config.yaml
spec_augment: true
encoder_patch_size: [4, 4]
encoder_conv_stem: true
encoder_kernel_size: 7
decoder_norm: "rmsnorm"
decoder_fused_qkv: false
muon_scale: "original"
momentum: 0.98
steps: 5700
final_lr_fraction: 0.1
Rows from block 10 of the audio encoder of a small audio captioner, named by matrix and row number. Rows with one number belong to one neuron. Each number is 50 + 12 x the weight over its row's rms, rounded and kept within 0 to 99. All counts start at 0.
After each neuron's rows are labels from the 100 clips, of 14976, where the neuron reaches its highest value: "top examples" is what is common among them. Only what is clearly more common there than usual is listed. The data: synthesized solo parts of chorales (CocoChorales).
# fc1: MLP up (encoder.blocks.10.mlp.fc1.weight, 576x192), inputs 0-191
# fc2: MLP down (encoder.blocks.10.mlp.fc2.weight, 192x576, transposed), outputs 0-191

fc1.383:50 57 61 59 52 52 25 36 51 45 48 59 34 49 57 64 70 60 54 51 67 30 59 85 46 45 57 47 62 52 35 54 50 46 46 60 30 75 51 58 55 62 67 73 77 25 38 42 56 46 50 55 44 34 46 48 52 37 58 51 41 48 46 49 44 51 28 36 46 51 58 34 36 50 59 31 55 39 70 62 54 32 90 65 43 59 56 49 50 47 50 58 47 44 45 38 69 68 56 59 74 26 40 73 49 35 58 22 45 39 56 54 65 56 43 34 36 47 36 22 54 47 41 32 42 38 38 58 47 40 85 54 52 48 35 36 67 59 54 48 46 46 47 48 55 54 48 49 59 57 34 63 63 63 54 42 39 75 50 57 61 46 52 53 56 40 51 74 44 46 64 61 42 33 31 46 54 40 35 42 55 56 48 42 44 56 36 58 56 51 35 54
fc2.383:39 64 57 38 54 55 60 59 74 60 64 59 53 67 60 70 35 46 41 48 47 63 34 41 43 44 74 61 51 71 42 41 34 68 32 54 53 48 52 45 31 36 42 54 56 56 58 39 64 44 55 44 50 45 46 57 38 54 39 46 72 42 55 60 31 54 72 52 33 78 42 63 51 59 27 32 68 53 44 19 59 39 47 75 41 53 69 43 54 37 42 55 56 63 43 54 41 46 47 41 67 47 49 44 67 52 45 63 57 53 49 52 48 57 67 53 49 47 47 48 32 65 34 59 39 51 67 51 76 51 54 77 73 47 26 26 72 55 71 46 55 38 36 39 54 64 53 44 34 47 48 60 40 46 49 64 50 61 60 62 49 75 57 64 56 39 40 51 44 45 56 62 51 42 49 65 74 33 50 37 37 49 29 49 66 40 65 55 53 52 23 51
top examples: oboe; cello; note A4

fc1.78:59 37 46 62 47 67 42 50 36 49 66 45 65 41 44 57 40 69 45 56 70 61 76 45 66 16 49 36 46 40 39 57 54 66 46 58 56 52 51 43 70 43 45 48 36 41 46 43 49 56 42 59 59 41 08 57 52 68 73 46 61 48 27 34 49 54 78 55 52 47 64 44 37 43 36 37 39 48 52 56 37 33 61 46 55 54 46 22 38 37 65 57 39 37 33 52 58 40 37 51 47 37 49 56 41 54 54 59 44 52 39 58 52 42 40 33 39 50 33 80 62 66 64 40 41 57 46 45 75 30 69 39 47 49 65 43 47 44 44 40 55 61 57 70 55 34 44 56 50 53 57 51 32 46 52 48 41 51 71 57 71 55 31 49 67 57 57 59 47 63 31 57 58 30 52 62 63 31 44 44 61 47 54 59 63 73 49 52 48 82 57 41
fc2.78:33 60 46 76 50 55 26 47 44 45 62 65 45 43 53 67 31 55 71 46 62 38 61 54 62 36 37 19 25 41 68 56 70 41 65 39 61 53 75 58 52 47 61 56 37 47 58 45 69 29 58 60 39 33 42 79 19 77 45 49 56 65 48 39 49 43 44 66 55 42 45 47 36 49 53 36 46 42 34 44 64 72 54 45 59 33 40 42 47 54 55 59 49 29 58 65 53 80 62 47 45 59 40 48 58 18 72 45 51 48 57 44 81 45 54 52 58 52 63 53 52 54 62 54 62 46 46 42 35 69 57 43 57 59 53 48 59 34 57 59 48 45 35 48 41 35 46 58 48 46 45 42 57 48 43 50 68 38 47 43 39 60 44 48 37 51 47 53 24 56 31 41 65 69 34 53 52 57 46 46 32 43 59 48 53 39 68 64 68 58 38 43
top examples: trombone; note E4; note G#5

fc1.561:47 56 34 55 75 35 52 53 38 62 62 19 53 37 62 52 36 55 61 57 47 64 74 75 82 40 57 28 35 44 31 46 62 52 54 46 54 62 56 32 63 23 37 53 48 51 71 54 63 52 47 38 60 45 26 44 39 60 52 30 39 47 44 39 57 29 44 49 39 56 57 57 46 27 48 40 56 50 61 67 59 51 58 63 51 56 40 70 69 53 51 46 57 49 50 19 46 62 58 52 48 40 30 57 44 43 45 51 57 37 52 40 50 58 65 49 58 57 44 57 45 46 53 60 61 45 45 54 48 35 49 58 65 22 42 44 58 54 41 56 38 54 68 34 48 60 56 47 67 42 33 19 42 50 65 49 52 31 56 52 79 59 38 21 43 71 34 60 46 52 33 51 42 54 76 45 33 63 68 53 63 60 49 55 40 63 52 37 50 55 52 44
fc2.561:29 38 71 46 60 47 59 58 44 46 46 27 57 26 49 58 38 45 38 64 64 43 43 47 28 37 50 44 35 55 42 62 78 58 35 44 46 31 47 59 48 36 59 49 67 31 43 48 47 27 44 36 51 58 46 62 17 38 64 64 42 68 43 30 66 36 46 63 45 50 61 28 52 46 35 55 55 52 62 14 48 63 66 54 26 39 47 47 53 56 54 41 57 46 55 48 72 59 44 57 65 40 45 45 36 52 49 48 48 56 57 21 54 53 52 37 60 48 52 47 26 32 59 52 48 38 40 47 38 44 33 53 37 36 48 28 53 44 49 81 41 31 47 51 45 47 48 51 41 49 54 31 71 57 38 52 51 61 50 48 31 64 67 63 41 30 23 40 53 52 49 44 53 61 48 69 62 52 46 56 39 42 62 45 51 72 37 55 26 48 60 63
top examples: violin; note A#5; note A5

fc1.309:52 47 47 45 71 48 50 71 49 49 57 66 50 50 49 57 32 65 53 33 47 54 49 44 74 44 63 34 57 18 58 59 50 41 37 55 41 58 56 57 27 54 62 44 31 41 49 56 67 75 37 69 46 53 57 52 35 55 59 57 41 35 63 61 49 50 38 49 60 49 58 56 33 53 36 60 60 44 48 38 54 50 47 68 42 43 73 62 07 54 60 34 33 45 53 54 59 76 43 34 69 31 62 46 37 66 64 38 17 34 55 45 24 54 41 28 59 19 66 59 43 63 40 45 44 34 67 52 54 67 46 40 53 30 43 45 56 48 67 35 45 57 60 41 50 52 46 46 71 50 43 46 46 52 66 50 60 51 70 59 45 45 51 47 46 50 57 52 59 65 56 47 63 41 46 39 42 40 69 36 62 62 60 47 68 65 46 53 40 43 53 28
fc2.309:50 61 52 45 67 54 43 48 40 43 56 39 57 45 42 46 41 42 53 25 42 49 64 41 59 69 82 58 57 73 49 53 40 43 51 54 55 34 45 60 48 63 49 60 40 50 66 63 39 39 46 60 39 50 63 75 50 46 45 55 56 66 61 34 31 72 45 36 67 52 48 59 54 54 68 41 52 15 61 30 64 38 64 46 41 34 56 59 36 36 54 35 54 62 55 55 54 29 56 77 52 53 64 38 22 42 81 62 26 52 59 46 74 55 38 56 35 45 50 51 56 35 59 35 48 49 43 37 35 45 45 43 39 53 50 41 54 41 55 54 38 39 47 37 57 51 53 70 71 41 44 23 65 36 51 77 59 50 38 65 65 54 57 29 50 51 56 36 64 38 32 29 54 39 37 54 49 68 58 54 52 47 46 36 29 61 50 65 50 50 43 35
top examples: note G#3; double bass; note F#3

fc1.264:56 56 55 40 40 35 50 41 56 21 69 57 54 49 51 67 78 65 69 51 55 46 49 55 55 60 52 38 78 41 58 64 36 56 38 46 59 39 49 61 54 56 42 23 40 43 55 60 46 20 37 42 53 44 52 37 60 42 54 63 52 62 39 74 62 51 46 50 53 72 47 57 35 46 48 44 37 28 56 42 34 48 28 43 59 42 44 45 48 73 48 27 54 54 49 55 74 45 43 31 44 50 77 25 45 62 51 47 55 41 48 30 70 58 46 43 45 68 45 67 47 51 42 38 33 54 30 44 55 72 49 46 32 41 42 43 35 78 58 41 32 35 46 35 61 58 37 62 48 37 56 53 59 56 67 66 61 39 47 62 32 59 28 58 63 53 55 59 55 37 50 52 30 62 61 62 65 61 59 57 70 42 72 44 50 46 44 60 39 48 48 71
fc2.264:52 53 49 62 35 62 76 33 39 33 42 72 47 35 40 41 65 38 28 59 49 50 40 37 71 46 26 37 32 46 58 60 49 30 62 60 70 53 32 78 43 47 70 57 63 62 53 53 40 58 58 72 30 40 72 61 47 53 60 48 23 50 44 44 49 65 39 52 35 51 44 52 51 44 27 35 43 51 77 38 45 56 58 66 47 58 50 48 42 67 52 30 61 20 49 49 36 35 42 40 50 39 52 52 51 52 60 45 38 51 57 46 65 38 51 60 37 42 57 55 48 37 59 50 55 39 57 31 43 44 53 52 46 66 64 41 63 48 55 55 72 33 31 59 48 37 43 40 58 63 52 58 42 70 53 64 32 30 50 33 52 60 46 45 32 31 54 68 52 41 60 40 64 57 40 64 52 47 59 61 42 48 54 60 66 20 36 41 53 60 48 27
top examples: note C5; note D5; trumpet; flute

fc1.322:59 52 39 57 29 37 51 50 54 59 62 67 69 40 26 61 56 14 31 55 38 47 47 54 40 45 65 44 36 50 38 55 61 49 53 53 62 40 48 56 66 43 35 43 47 51 38 42 49 46 40 54 39 43 44 47 36 45 55 41 49 31 61 56 47 59 50 45 68 34 57 52 51 43 56 61 44 59 76 45 67 62 48 36 79 47 36 43 44 72 37 41 40 46 62 57 53 33 40 53 49 53 41 45 56 31 47 36 73 47 48 42 60 62 22 73 62 37 63 43 66 44 51 58 31 48 61 37 64 51 47 38 40 53 66 44 53 61 38 41 47 60 80 48 44 64 39 63 61 57 74 67 67 44 39 54 65 34 43 34 58 51 31 62 51 49 45 44 52 22 45 49 62 45 28 71 65 55 57 66 52 41 51 46 80 43 72 52 25 68 43 48
fc2.322:48 36 49 74 64 70 41 32 59 57 58 65 48 60 53 38 51 57 54 45 47 38 76 65 56 57 48 62 56 44 72 43 59 48 55 23 35 51 64 44 40 54 66 50 57 54 39 27 62 46 43 47 49 31 51 44 40 42 41 55 66 59 49 50 71 48 48 58 36 63 73 63 34 53 52 69 56 59 40 74 66 51 61 72 40 41 60 72 50 39 54 53 34 38 36 39 50 62 29 47 26 34 35 45 63 61 48 51 57 40 64 64 37 40 60 72 46 41 39 45 53 41 68 50 70 66 39 55 50 52 46 62 37 78 36 39 34 69 55 52 48 44 47 68 50 31 38 54 24 50 62 61 47 67 45 47 56 46 54 46 27 43 68 59 49 37 55 36 12 56 64 53 53 23 59 43 62 62 56 51 53 51 35 50 49 53 48 42 37 49 59 53
top examples: trombone; trumpet; note D5; note E5

fc1.563:55 45 37 33 40 74 44 81 50 52 40 51 61 41 38 39 47 28 55 57 68 61 62 64 31 46 62 25 49 54 46 44 37 77 51 39 47 57 37 65 56 51 31 58 29 42 61 64 45 54 65 57 41 67 61 62 51 71 47 36 50 53 26 51 50 72 54 44 56 53 46 52 48 49 53 60 56 48 48 44 65 54 46 56 28 54 53 51 35 61 64 43 45 67 52 57 64 52 55 37 37 34 64 37 70 60 57 72 62 49 54 24 49 55 61 46 27 60 70 60 38 45 38 72 48 46 58 41 55 45 56 46 35 54 48 35 38 43 44 41 46 46 58 63 71 48 69 72 51 54 59 55 49 61 32 35 58 56 54 49 49 57 64 33 23 39 67 32 45 41 27 40 36 48 37 58 38 40 61 51 46 33 81 73 49 40 41 45 43 62 39 37
fc2.563:50 51 51 43 33 36 38 49 39 50 57 44 56 54 55 18 77 58 49 23 56 65 31 44 42 54 32 50 49 66 49 63 39 45 74 78 50 53 69 43 55 64 51 61 38 88 48 52 55 54 65 54 63 39 50 48 57 41 55 40 58 70 53 70 64 49 36 62 48 49 36 49 63 45 38 43 31 45 54 70 34 58 50 60 79 71 19 47 43 62 62 59 44 62 66 36 53 38 60 74 30 55 67 49 62 38 45 43 69 68 41 40 36 56 44 72 40 65 31 54 50 49 54 67 46 50 53 29 45 41 36 43 42 47 50 52 57 68 41 54 40 49 39 31 57 38 41 46 42 49 58 54 36 46 37 63 57 40 46 57 41 36 52 70 59 51 35 41 49 53 56 73 56 46 32 55 48 41 60 31 54 56 53 34 37 57 62 65 36 59 54 58
top examples: note C5; note D5; flute

fc1.180:59 48 67 72 40 71 46 46 63 75 49 68 33 47 44 71 52 37 38 48 49 52 39 73 64 62 49 53 43 21 42 49 39 33 54 69 66 61 42 54 62 50 54 63 72 49 40 50 53 56 54 45 45 22 69 47 33 47 46 36 57 52 69 63 66 50 50 26 59 52 39 43 53 56 46 57 64 42 63 63 64 49 50 39 59 21 58 50 26 58 69 35 51 61 51 34 61 61 42 25 23 57 52 40 48 43 71 53 54 40 36 61 45 38 70 40 44 59 36 49 54 42 42 83 62 27 30 45 59 42 36 44 48 42 36 24 68 57 38 52 57 41 62 50 44 38 52 39 33 47 63 51 60 60 68 61 35 54 46 37 46 58 53 55 63 67 55 43 49 67 59 57 62 59 41 45 50 52 36 51 44 28 49 43 42 60 47 49 39 47 44 35
fc2.180:71 52 38 41 41 38 55 47 46 64 56 35 46 42 51 52 79 55 44 41 39 52 52 54 43 56 50 66 54 24 65 51 45 57 46 53 49 53 59 45 26 34 36 30 47 55 48 60 79 53 29 27 67 48 60 64 58 51 61 54 44 64 54 40 64 56 51 47 55 49 44 63 37 38 49 43 57 58 50 57 34 38 38 74 56 53 41 38 52 57 54 47 55 61 40 56 41 49 54 49 23 43 41 30 44 48 34 55 68 57 61 58 43 45 38 21 74 48 38 46 53 38 35 57 58 40 51 50 45 46 57 64 58 59 44 45 49 60 39 78 46 53 76 41 42 62 69 58 62 75 28 71 61 36 37 53 47 86 61 60 52 40 48 60 51 42 41 38 68 41 56 81 43 65 35 44 47 45 38 35 60 41 45 71 43 62 65 45 41 19 57 54
top examples: note G#3; note C#4; note F#3

fc1.541:60 51 36 61 58 32 46 52 43 74 65 51 54 46 60 45 34 43 63 67 48 44 49 54 53 82 33 40 30 35 36 58 39 41 42 44 48 44 46 58 39 70 41 60 36 46 78 68 57 41 62 52 53 47 53 44 49 36 34 50 33 63 59 59 47 38 37 45 42 41 46 45 72 64 41 78 31 41 46 62 65 46 45 52 40 57 52 58 74 40 62 49 66 35 45 39 64 33 26 50 59 39 64 60 35 32 40 40 58 45 45 34 50 65 24 49 34 54 72 57 64 43 47 74 54 33 35 64 38 51 62 60 55 51 45 66 63 69 56 50 51 40 47 54 42 44 52 62 67 70 70 46 69 40 58 27 35 48 42 28 61 49 54 38 51 26 56 61 57 46 57 26 34 43 56 34 61 53 45 61 33 48 63 67 44 53 50 60 62 42 53 61
fc2.541:61 47 35 64 42 38 55 46 46 39 42 36 57 85 40 51 55 55 86 37 47 53 25 33 63 72 15 45 71 41 61 56 70 52 44 47 47 62 42 43 45 49 65 56 63 49 64 55 63 47 33 47 38 43 29 53 50 54 53 57 64 38 61 53 64 28 50 58 38 50 16 59 72 36 38 41 67 49 61 58 61 34 39 54 44 40 35 27 32 54 27 48 62 56 35 63 68 59 47 53 44 46 48 50 22 38 35 54 35 47 47 37 51 61 55 57 34 52 32 55 56 48 41 61 51 51 59 41 68 51 34 34 53 28 45 47 37 33 52 41 45 55 45 74 51 60 59 58 30 54 58 44 62 55 49 50 51 53 44 53 43 59 51 60 45 30 65 52 52 49 39 37 31 51 69 46 40 61 38 62 55 61 56 53 59 60 48 39 27 71 50 50
top examples: violin; note A#4; note C5; note B4

fc1.113:37 43 53 52 52 40 58 42 67 55 68 81 51 43 49 52 31 58 48 66 37 58 40 44 29 46 73 50 31 28 42 64 53 44 36 53 46 43 44 31 49 61 45 49 47 67 55 43 57 65 72 62 29 57 32 48 47 31 40 52 57 54 33 77 42 52 59 71 43 47 36 39 70 57 50 54 64 44 51 62 49 44 57 61 57 55 59 47 52 53 32 52 34 42 55 53 66 43 69 61 51 50 50 72 45 54 14 64 54 41 53 51 49 41 58 49 38 55 65 31 66 41 56 41 60 25 53 33 33 73 35 46 60 31 49 34 41 74 23 45 49 64 44 49 47 32 64 53 53 45 47 65 71 44 72 43 45 66 60 32 50 40 55 36 54 59 39 48 75 42 53 45 66 48 57 38 32 43 54 45 25 60 42 45 64 44 48 50 61 55 52 64
fc2.113:62 49 55 56 34 61 56 58 31 50 43 61 39 65 49 20 54 40 46 52 56 66 38 61 44 46 36 62 43 62 46 50 51 47 34 51 30 42 28 48 56 30 36 09 54 27 43 44 56 60 60 54 35 40 54 35 55 44 30 29 61 64 47 44 66 50 51 63 59 37 33 56 65 50 72 60 52 41 61 81 23 35 52 51 55 38 32 73 51 49 40 41 64 35 40 54 46 57 68 60 45 65 37 59 35 55 68 56 29 43 51 27 45 27 64 53 51 53 36 39 28 56 55 25 59 55 42 39 59 58 41 53 48 36 69 40 33 38 51 59 61 56 35 42 41 58 50 52 53 63 47 42 50 23 56 48 68 65 39 48 60 55 46 40 50 40 63 33 64 39 47 46 36 42 60 47 40 64 51 49 37 52 53 71 70 43 47 55 56 59 46 38
top examples: note C5; oboe; note C4; instrument: tuba

fc1.399:71 44 24 50 46 46 70 47 52 50 54 35 62 41 58 44 35 59 42 49 57 45 52 51 51 46 35 55 36 49 48 39 69 43 54 36 18 69 41 53 53 55 62 42 54 59 42 52 57 40 36 49 56 62 30 67 66 55 67 64 58 46 32 52 39 45 15 22 38 52 63 50 38 75 51 65 53 41 52 42 44 69 45 65 64 55 64 50 53 59 46 52 34 45 53 77 59 62 50 45 46 39 59 32 42 40 66 51 54 58 50 58 63 52 53 45 42 51 46 44 53 37 66 47 49 40 37 55 41 37 28 32 40 45 43 52 34 55 49 46 60 59 54 64 52 64 74 46 68 73 17 38 68 35 45 43 64 44 74 52 50 40 45 61 60 53 54 54 73 28 42 49 31 67 53 48 43 58 77 32 60 52 55 42 48 46 24 51 32 72 45 57
fc2.399:56 26 33 42 45 60 67 49 64 49 38 54 38 54 14 48 62 60 73 60 43 55 62 43 62 51 65 32 67 44 43 63 50 54 48 49 25 39 63 46 58 41 71 41 54 58 38 50 28 37 16 63 43 50 26 52 48 52 47 53 49 49 39 34 47 40 44 64 26 65 55 52 52 59 47 39 60 26 29 54 44 50 48 67 68 49 55 34 50 46 59 61 58 40 55 45 38 42 77 30 63 38 53 22 37 47 33 48 56 65 55 57 42 36 56 65 42 46 61 35 60 50 31 48 36 55 50 67 43 50 60 62 61 35 45 46 69 42 43 68 60 64 72 55 67 64 62 31 63 43 26 44 52 56 44 60 47 39 43 63 53 68 43 47 36 49 53 63 53 55 48 45 58 41 34 56 33 34 52 43 62 64 52 37 58 51 39 47 75 55 37 51
top examples: trombone; note D#4; note F4; note E4

fc1.510:63 35 59 56 48 46 67 46 48 19 41 50 55 59 54 49 41 65 29 51 52 64 57 37 60 38 45 48 66 28 57 47 40 63 40 36 52 56 41 41 56 46 32 68 46 55 62 54 61 54 47 43 74 51 30 62 51 52 36 30 60 34 54 47 72 48 21 57 59 58 24 52 53 55 54 32 50 45 65 43 71 42 65 52 52 54 34 43 39 57 69 60 45 62 45 49 55 30 49 48 39 31 71 37 52 64 38 75 57 40 45 46 53 52 51 48 67 37 27 66 58 52 37 56 47 49 45 65 45 59 55 63 39 55 56 50 39 43 32 40 48 46 63 39 45 49 47 56 38 55 42 48 53 49 65 44 45 43 42 24 67 54 43 58 46 72 45 39 48 39 21 77 40 65 65 35 57 35 80 48 61 39 51 73 77 74 39 37 62 37 47 62
fc2.510:46 48 50 64 55 69 57 53 48 67 59 47 69 56 38 49 48 36 59 50 24 34 36 45 35 41 47 49 83 61 41 72 43 45 43 46 57 52 43 43 29 45 70 39 34 42 62 40 51 46 64 55 72 65 60 58 38 71 47 66 53 55 71 39 48 41 59 77 49 70 74 24 56 63 20 49 38 66 67 56 58 76 49 44 47 46 50 51 59 63 41 40 57 76 35 67 62 44 48 49 61 59 62 39 54 33 55 26 49 41 80 68 40 67 55 57 52 60 37 56 47 51 50 55 57 55 50 33 60 47 62 71 49 43 51 49 57 26 44 60 47 49 61 58 36 58 48 36 55 72 47 47 60 44 72 60 55 43 28 31 41 57 60 46 37 52 43 60 65 58 57 62 66 41 53 43 56 63 60 45 48 54 43 55 33 33 62 68 48 60 52 43
top examples: violin; note G#5; note G5; note F5

fc1.381:64 77 65 36 56 56 74 40 60 50 54 61 41 54 60 48 47 57 36 49 50 52 46 63 49 52 57 39 45 47 54 39 45 38 52 42 53 28 66 31 42 29 54 64 49 66 50 61 73 48 54 55 40 56 43 48 36 27 59 34 41 42 50 46 30 33 45 55 34 42 56 49 28 50 43 34 24 52 56 54 45 48 45 30 52 52 51 50 56 62 69 36 62 43 46 69 41 61 51 47 47 42 75 35 60 56 47 67 53 27 33 64 67 36 56 26 72 73 72 48 53 52 65 69 39 53 63 54 41 49 35 46 56 45 64 40 51 63 45 53 51 56 51 44 52 40 39 47 52 46 55 62 43 47 54 41 59 66 56 69 38 74 27 39 43 47 41 78 34 47 86 52 36 57 46 27 76 44 66 32 56 46 51 46 53 38 36 42 56 38 48 65
fc2.381:60 54 23 52 31 55 33 52 48 51 43 41 42 55 42 66 59 63 51 57 50 75 29 44 62 55 40 65 40 65 71 53 49 41 58 43 72 67 48 44 44 35 57 52 43 49 41 40 42 22 46 54 66 39 59 44 56 61 63 29 59 60 45 50 60 60 55 62 58 52 51 58 21 39 58 35 32 51 56 41 34 54 73 28 61 53 34 34 53 27 61 52 39 45 51 70 53 48 41 64 36 70 53 56 29 67 73 50 60 54 66 45 44 58 57 41 38 55 52 61 58 65 63 29 61 51 60 42 32 45 79 26 73 28 39 63 64 38 35 64 40 57 62 22 64 52 34 76 41 44 35 63 30 50 49 63 66 38 46 47 52 53 40 58 39 57 61 55 60 61 49 55 52 50 40 41 50 52 44 44 47 39 49 41 50 45 57 62 42 41 49 44
top examples: note C5; note A#4; note D#5; note C#5

fc1.471:69 79 49 40 69 54 40 65 41 38 21 44 57 35 44 49 59 55 61 50 19 56 35 59 82 45 59 45 50 41 59 53 25 48 44 67 55 46 63 34 63 57 78 41 69 35 24 53 47 42 53 52 31 60 50 52 37 40 66 46 57 54 66 57 57 37 36 47 56 62 65 48 40 47 50 51 59 42 35 55 31 60 37 68 56 51 34 55 38 78 28 57 48 42 33 35 47 46 61 44 59 55 61 68 60 54 41 57 40 52 47 52 54 42 63 59 53 59 54 51 56 50 38 66 59 54 75 52 45 59 61 14 42 49 52 56 52 50 61 56 52 37 46 52 56 63 38 54 51 42 38 69 38 41 44 42 34 65 65 45 45 44 43 61 50 49 42 53 47 40 54 41 42 78 44 30 43 48 18 50 22 47 52 54 62 38 50 39 37 71 59 50
fc2.471:52 62 44 64 44 51 49 47 48 51 61 47 61 37 35 52 58 42 54 58 40 57 51 30 60 60 27 39 57 38 34 44 47 35 49 42 34 40 57 65 48 51 51 54 53 52 52 61 51 43 57 61 43 53 54 61 72 49 48 59 36 53 64 59 54 54 53 53 31 28 45 50 34 64 26 41 44 41 47 23 70 52 72 39 64 64 41 75 52 50 46 38 34 35 23 62 52 37 50 35 30 77 40 32 52 54 38 53 47 35 40 55 45 34 73 64 44 46 67 47 45 30 73 57 34 48 62 36 48 50 59 54 76 38 35 23 39 52 37 46 60 59 50 52 61 47 36 31 12 44 42 70 40 33 55 53 54 56 27 38 51 54 50 53 65 48 48 53 38 69 37 55 59 67 55 54 27 52 70 48 33 68 45 53 69 46 42 43 69 52 57 54
top examples: note C5; note A#4; note C#5; note G#4

fc1.214:64 70 41 63 43 45 46 56 56 37 39 58 42 58 50 45 58 42 75 67 37 54 57 69 50 54 41 49 60 40 48 58 57 63 49 65 39 50 43 37 41 57 65 47 44 60 58 44 56 57 50 51 64 27 64 58 45 53 34 61 45 60 55 69 46 59 58 38 59 39 41 29 42 49 54 64 65 53 52 42 55 59 65 64 48 34 45 48 23 34 48 51 45 44 49 74 47 32 60 22 51 23 48 65 48 68 60 16 32 37 38 50 55 45 29 51 52 81 68 40 67 67 58 46 35 34 64 50 57 37 49 52 54 60 20 51 48 58 43 39 71 43 53 64 52 62 60 53 58 51 42 57 64 51 34 24 39 41 56 47 43 81 43 38 31 52 30 43 51 45 50 50 72 43 66 38 53 53 33 29 58 42 42 42 25 54 48 53 58 57 62 64
fc2.214:47 46 44 41 55 47 36 59 67 35 75 62 55 47 55 48 47 43 44 75 60 74 37 62 60 22 65 58 47 39 56 53 57 62 29 59 62 40 49 56 46 38 72 67 44 53 61 41 46 55 38 41 46 31 48 56 46 65 52 46 64 66 46 52 56 42 57 74 47 36 58 56 51 68 39 40 33 51 51 31 64 55 56 55 48 70 44 46 45 37 35 29 54 64 54 45 49 52 58 50 34 45 83 40 27 43 40 46 36 34 40 71 46 47 43 55 52 60 68 63 42 39 53 48 55 53 53 59 56 50 47 99 53 24 32 46 49 37 43 61 38 46 63 50 45 54 56 58 63 44 40 48 32 50 47 45 40 72 36 46 54 40 67 43 62 56 58 42 29 39 33 62 56 57 44 64 57 61 62 36 38 46 30 66 40 39 47 73 52 74 33 61
top examples: oboe; note G4; note A4; note B4

fc1.250:60 51 63 45 51 58 47 42 46 65 43 30 48 48 51 47 43 49 47 44 45 36 41 53 44 53 64 49 39 66 60 44 66 47 38 45 55 67 59 43 57 23 57 61 46 36 64 39 70 54 42 73 70 51 30 46 37 43 43 49 54 49 68 28 46 70 50 51 48 53 61 44 39 41 38 35 40 40 53 32 55 44 43 44 42 31 43 56 38 73 50 65 28 59 36 47 70 45 60 45 56 34 55 67 48 47 41 38 55 53 52 26 68 20 63 29 68 54 54 50 40 38 41 51 40 68 46 45 66 32 51 40 54 60 41 45 54 75 42 56 29 47 39 54 26 49 51 48 42 51 61 69 68 61 55 55 32 72 54 65 34 58 56 84 47 41 33 59 48 49 50 64 55 58 18 51 76 57 69 57 46 65 70 44 49 39 61 57 47 49 77 55
fc2.250:57 40 29 47 57 36 49 62 49 43 45 33 55 63 30 59 42 47 38 40 61 69 51 53 59 43 54 44 42 58 55 63 46 67 59 72 68 71 80 49 44 45 44 48 46 50 36 47 49 32 41 59 56 30 37 49 51 36 58 52 62 71 28 64 50 60 66 55 41 50 32 57 59 33 57 40 65 36 53 55 67 46 67 53 57 45 54 55 24 64 62 76 61 59 43 43 59 59 53 65 38 53 64 42 50 26 61 51 25 46 40 30 62 63 62 44 45 57 43 64 39 27 53 53 59 39 33 42 43 27 52 43 58 56 34 38 61 66 31 71 59 40 44 56 29 40 52 61 56 39 49 52 61 38 50 50 61 62 44 49 52 63 53 33 39 26 45 55 45 71 21 23 58 48 45 57 45 34 72 48 40 43 46 62 68 32 38 61 46 52 34 46
top examples: trombone; note E4; note D4; note G4

fc1.517:46 26 52 39 56 29 40 41 54 28 53 54 54 23 49 60 46 56 51 30 39 43 29 46 36 32 58 51 36 39 63 44 46 56 31 50 72 40 44 41 40 59 52 53 62 65 58 48 55 44 44 50 35 62 61 65 38 76 47 62 50 66 57 61 44 26 43 42 51 60 32 33 33 52 52 60 62 59 74 69 24 64 69 52 54 40 83 52 49 58 46 38 56 33 76 53 51 41 52 47 53 39 65 53 41 38 38 59 60 45 53 47 44 74 40 75 49 71 71 56 56 49 66 55 61 44 58 57 41 50 35 63 68 50 37 48 59 57 40 47 60 52 45 62 29 37 54 46 63 61 42 54 55 31 50 51 39 54 58 44 57 26 59 31 46 54 46 60 27 49 58 53 43 48 63 34 51 48 71 56 25 46 50 43 32 52 35 54 77 53 67 57
fc2.517:40 40 71 59 39 41 75 36 53 40 55 60 61 53 62 61 66 29 59 46 29 27 69 51 21 70 33 57 61 57 59 57 49 67 60 34 39 62 59 62 62 28 68 59 49 68 47 44 55 51 49 44 53 43 46 47 32 53 39 44 53 36 35 61 39 49 26 30 34 40 59 61 51 42 62 43 56 56 62 44 44 50 56 41 60 54 50 63 38 66 44 59 56 33 30 52 55 43 71 41 57 58 46 38 22 59 50 29 29 36 52 54 70 51 52 41 48 37 47 54 41 54 64 37 46 58 41 36 53 57 65 43 66 67 29 46 25 46 67 44 54 39 45 62 45 55 43 32 53 55 45 41 30 28 64 59 39 61 20 54 59 42 49 31 41 43 50 45 71 47 65 37 48 63 69 60 48 49 53 74 62 51 52 64 54 39 57 65 37 45 42 55
top examples: note C5; note D5; note E5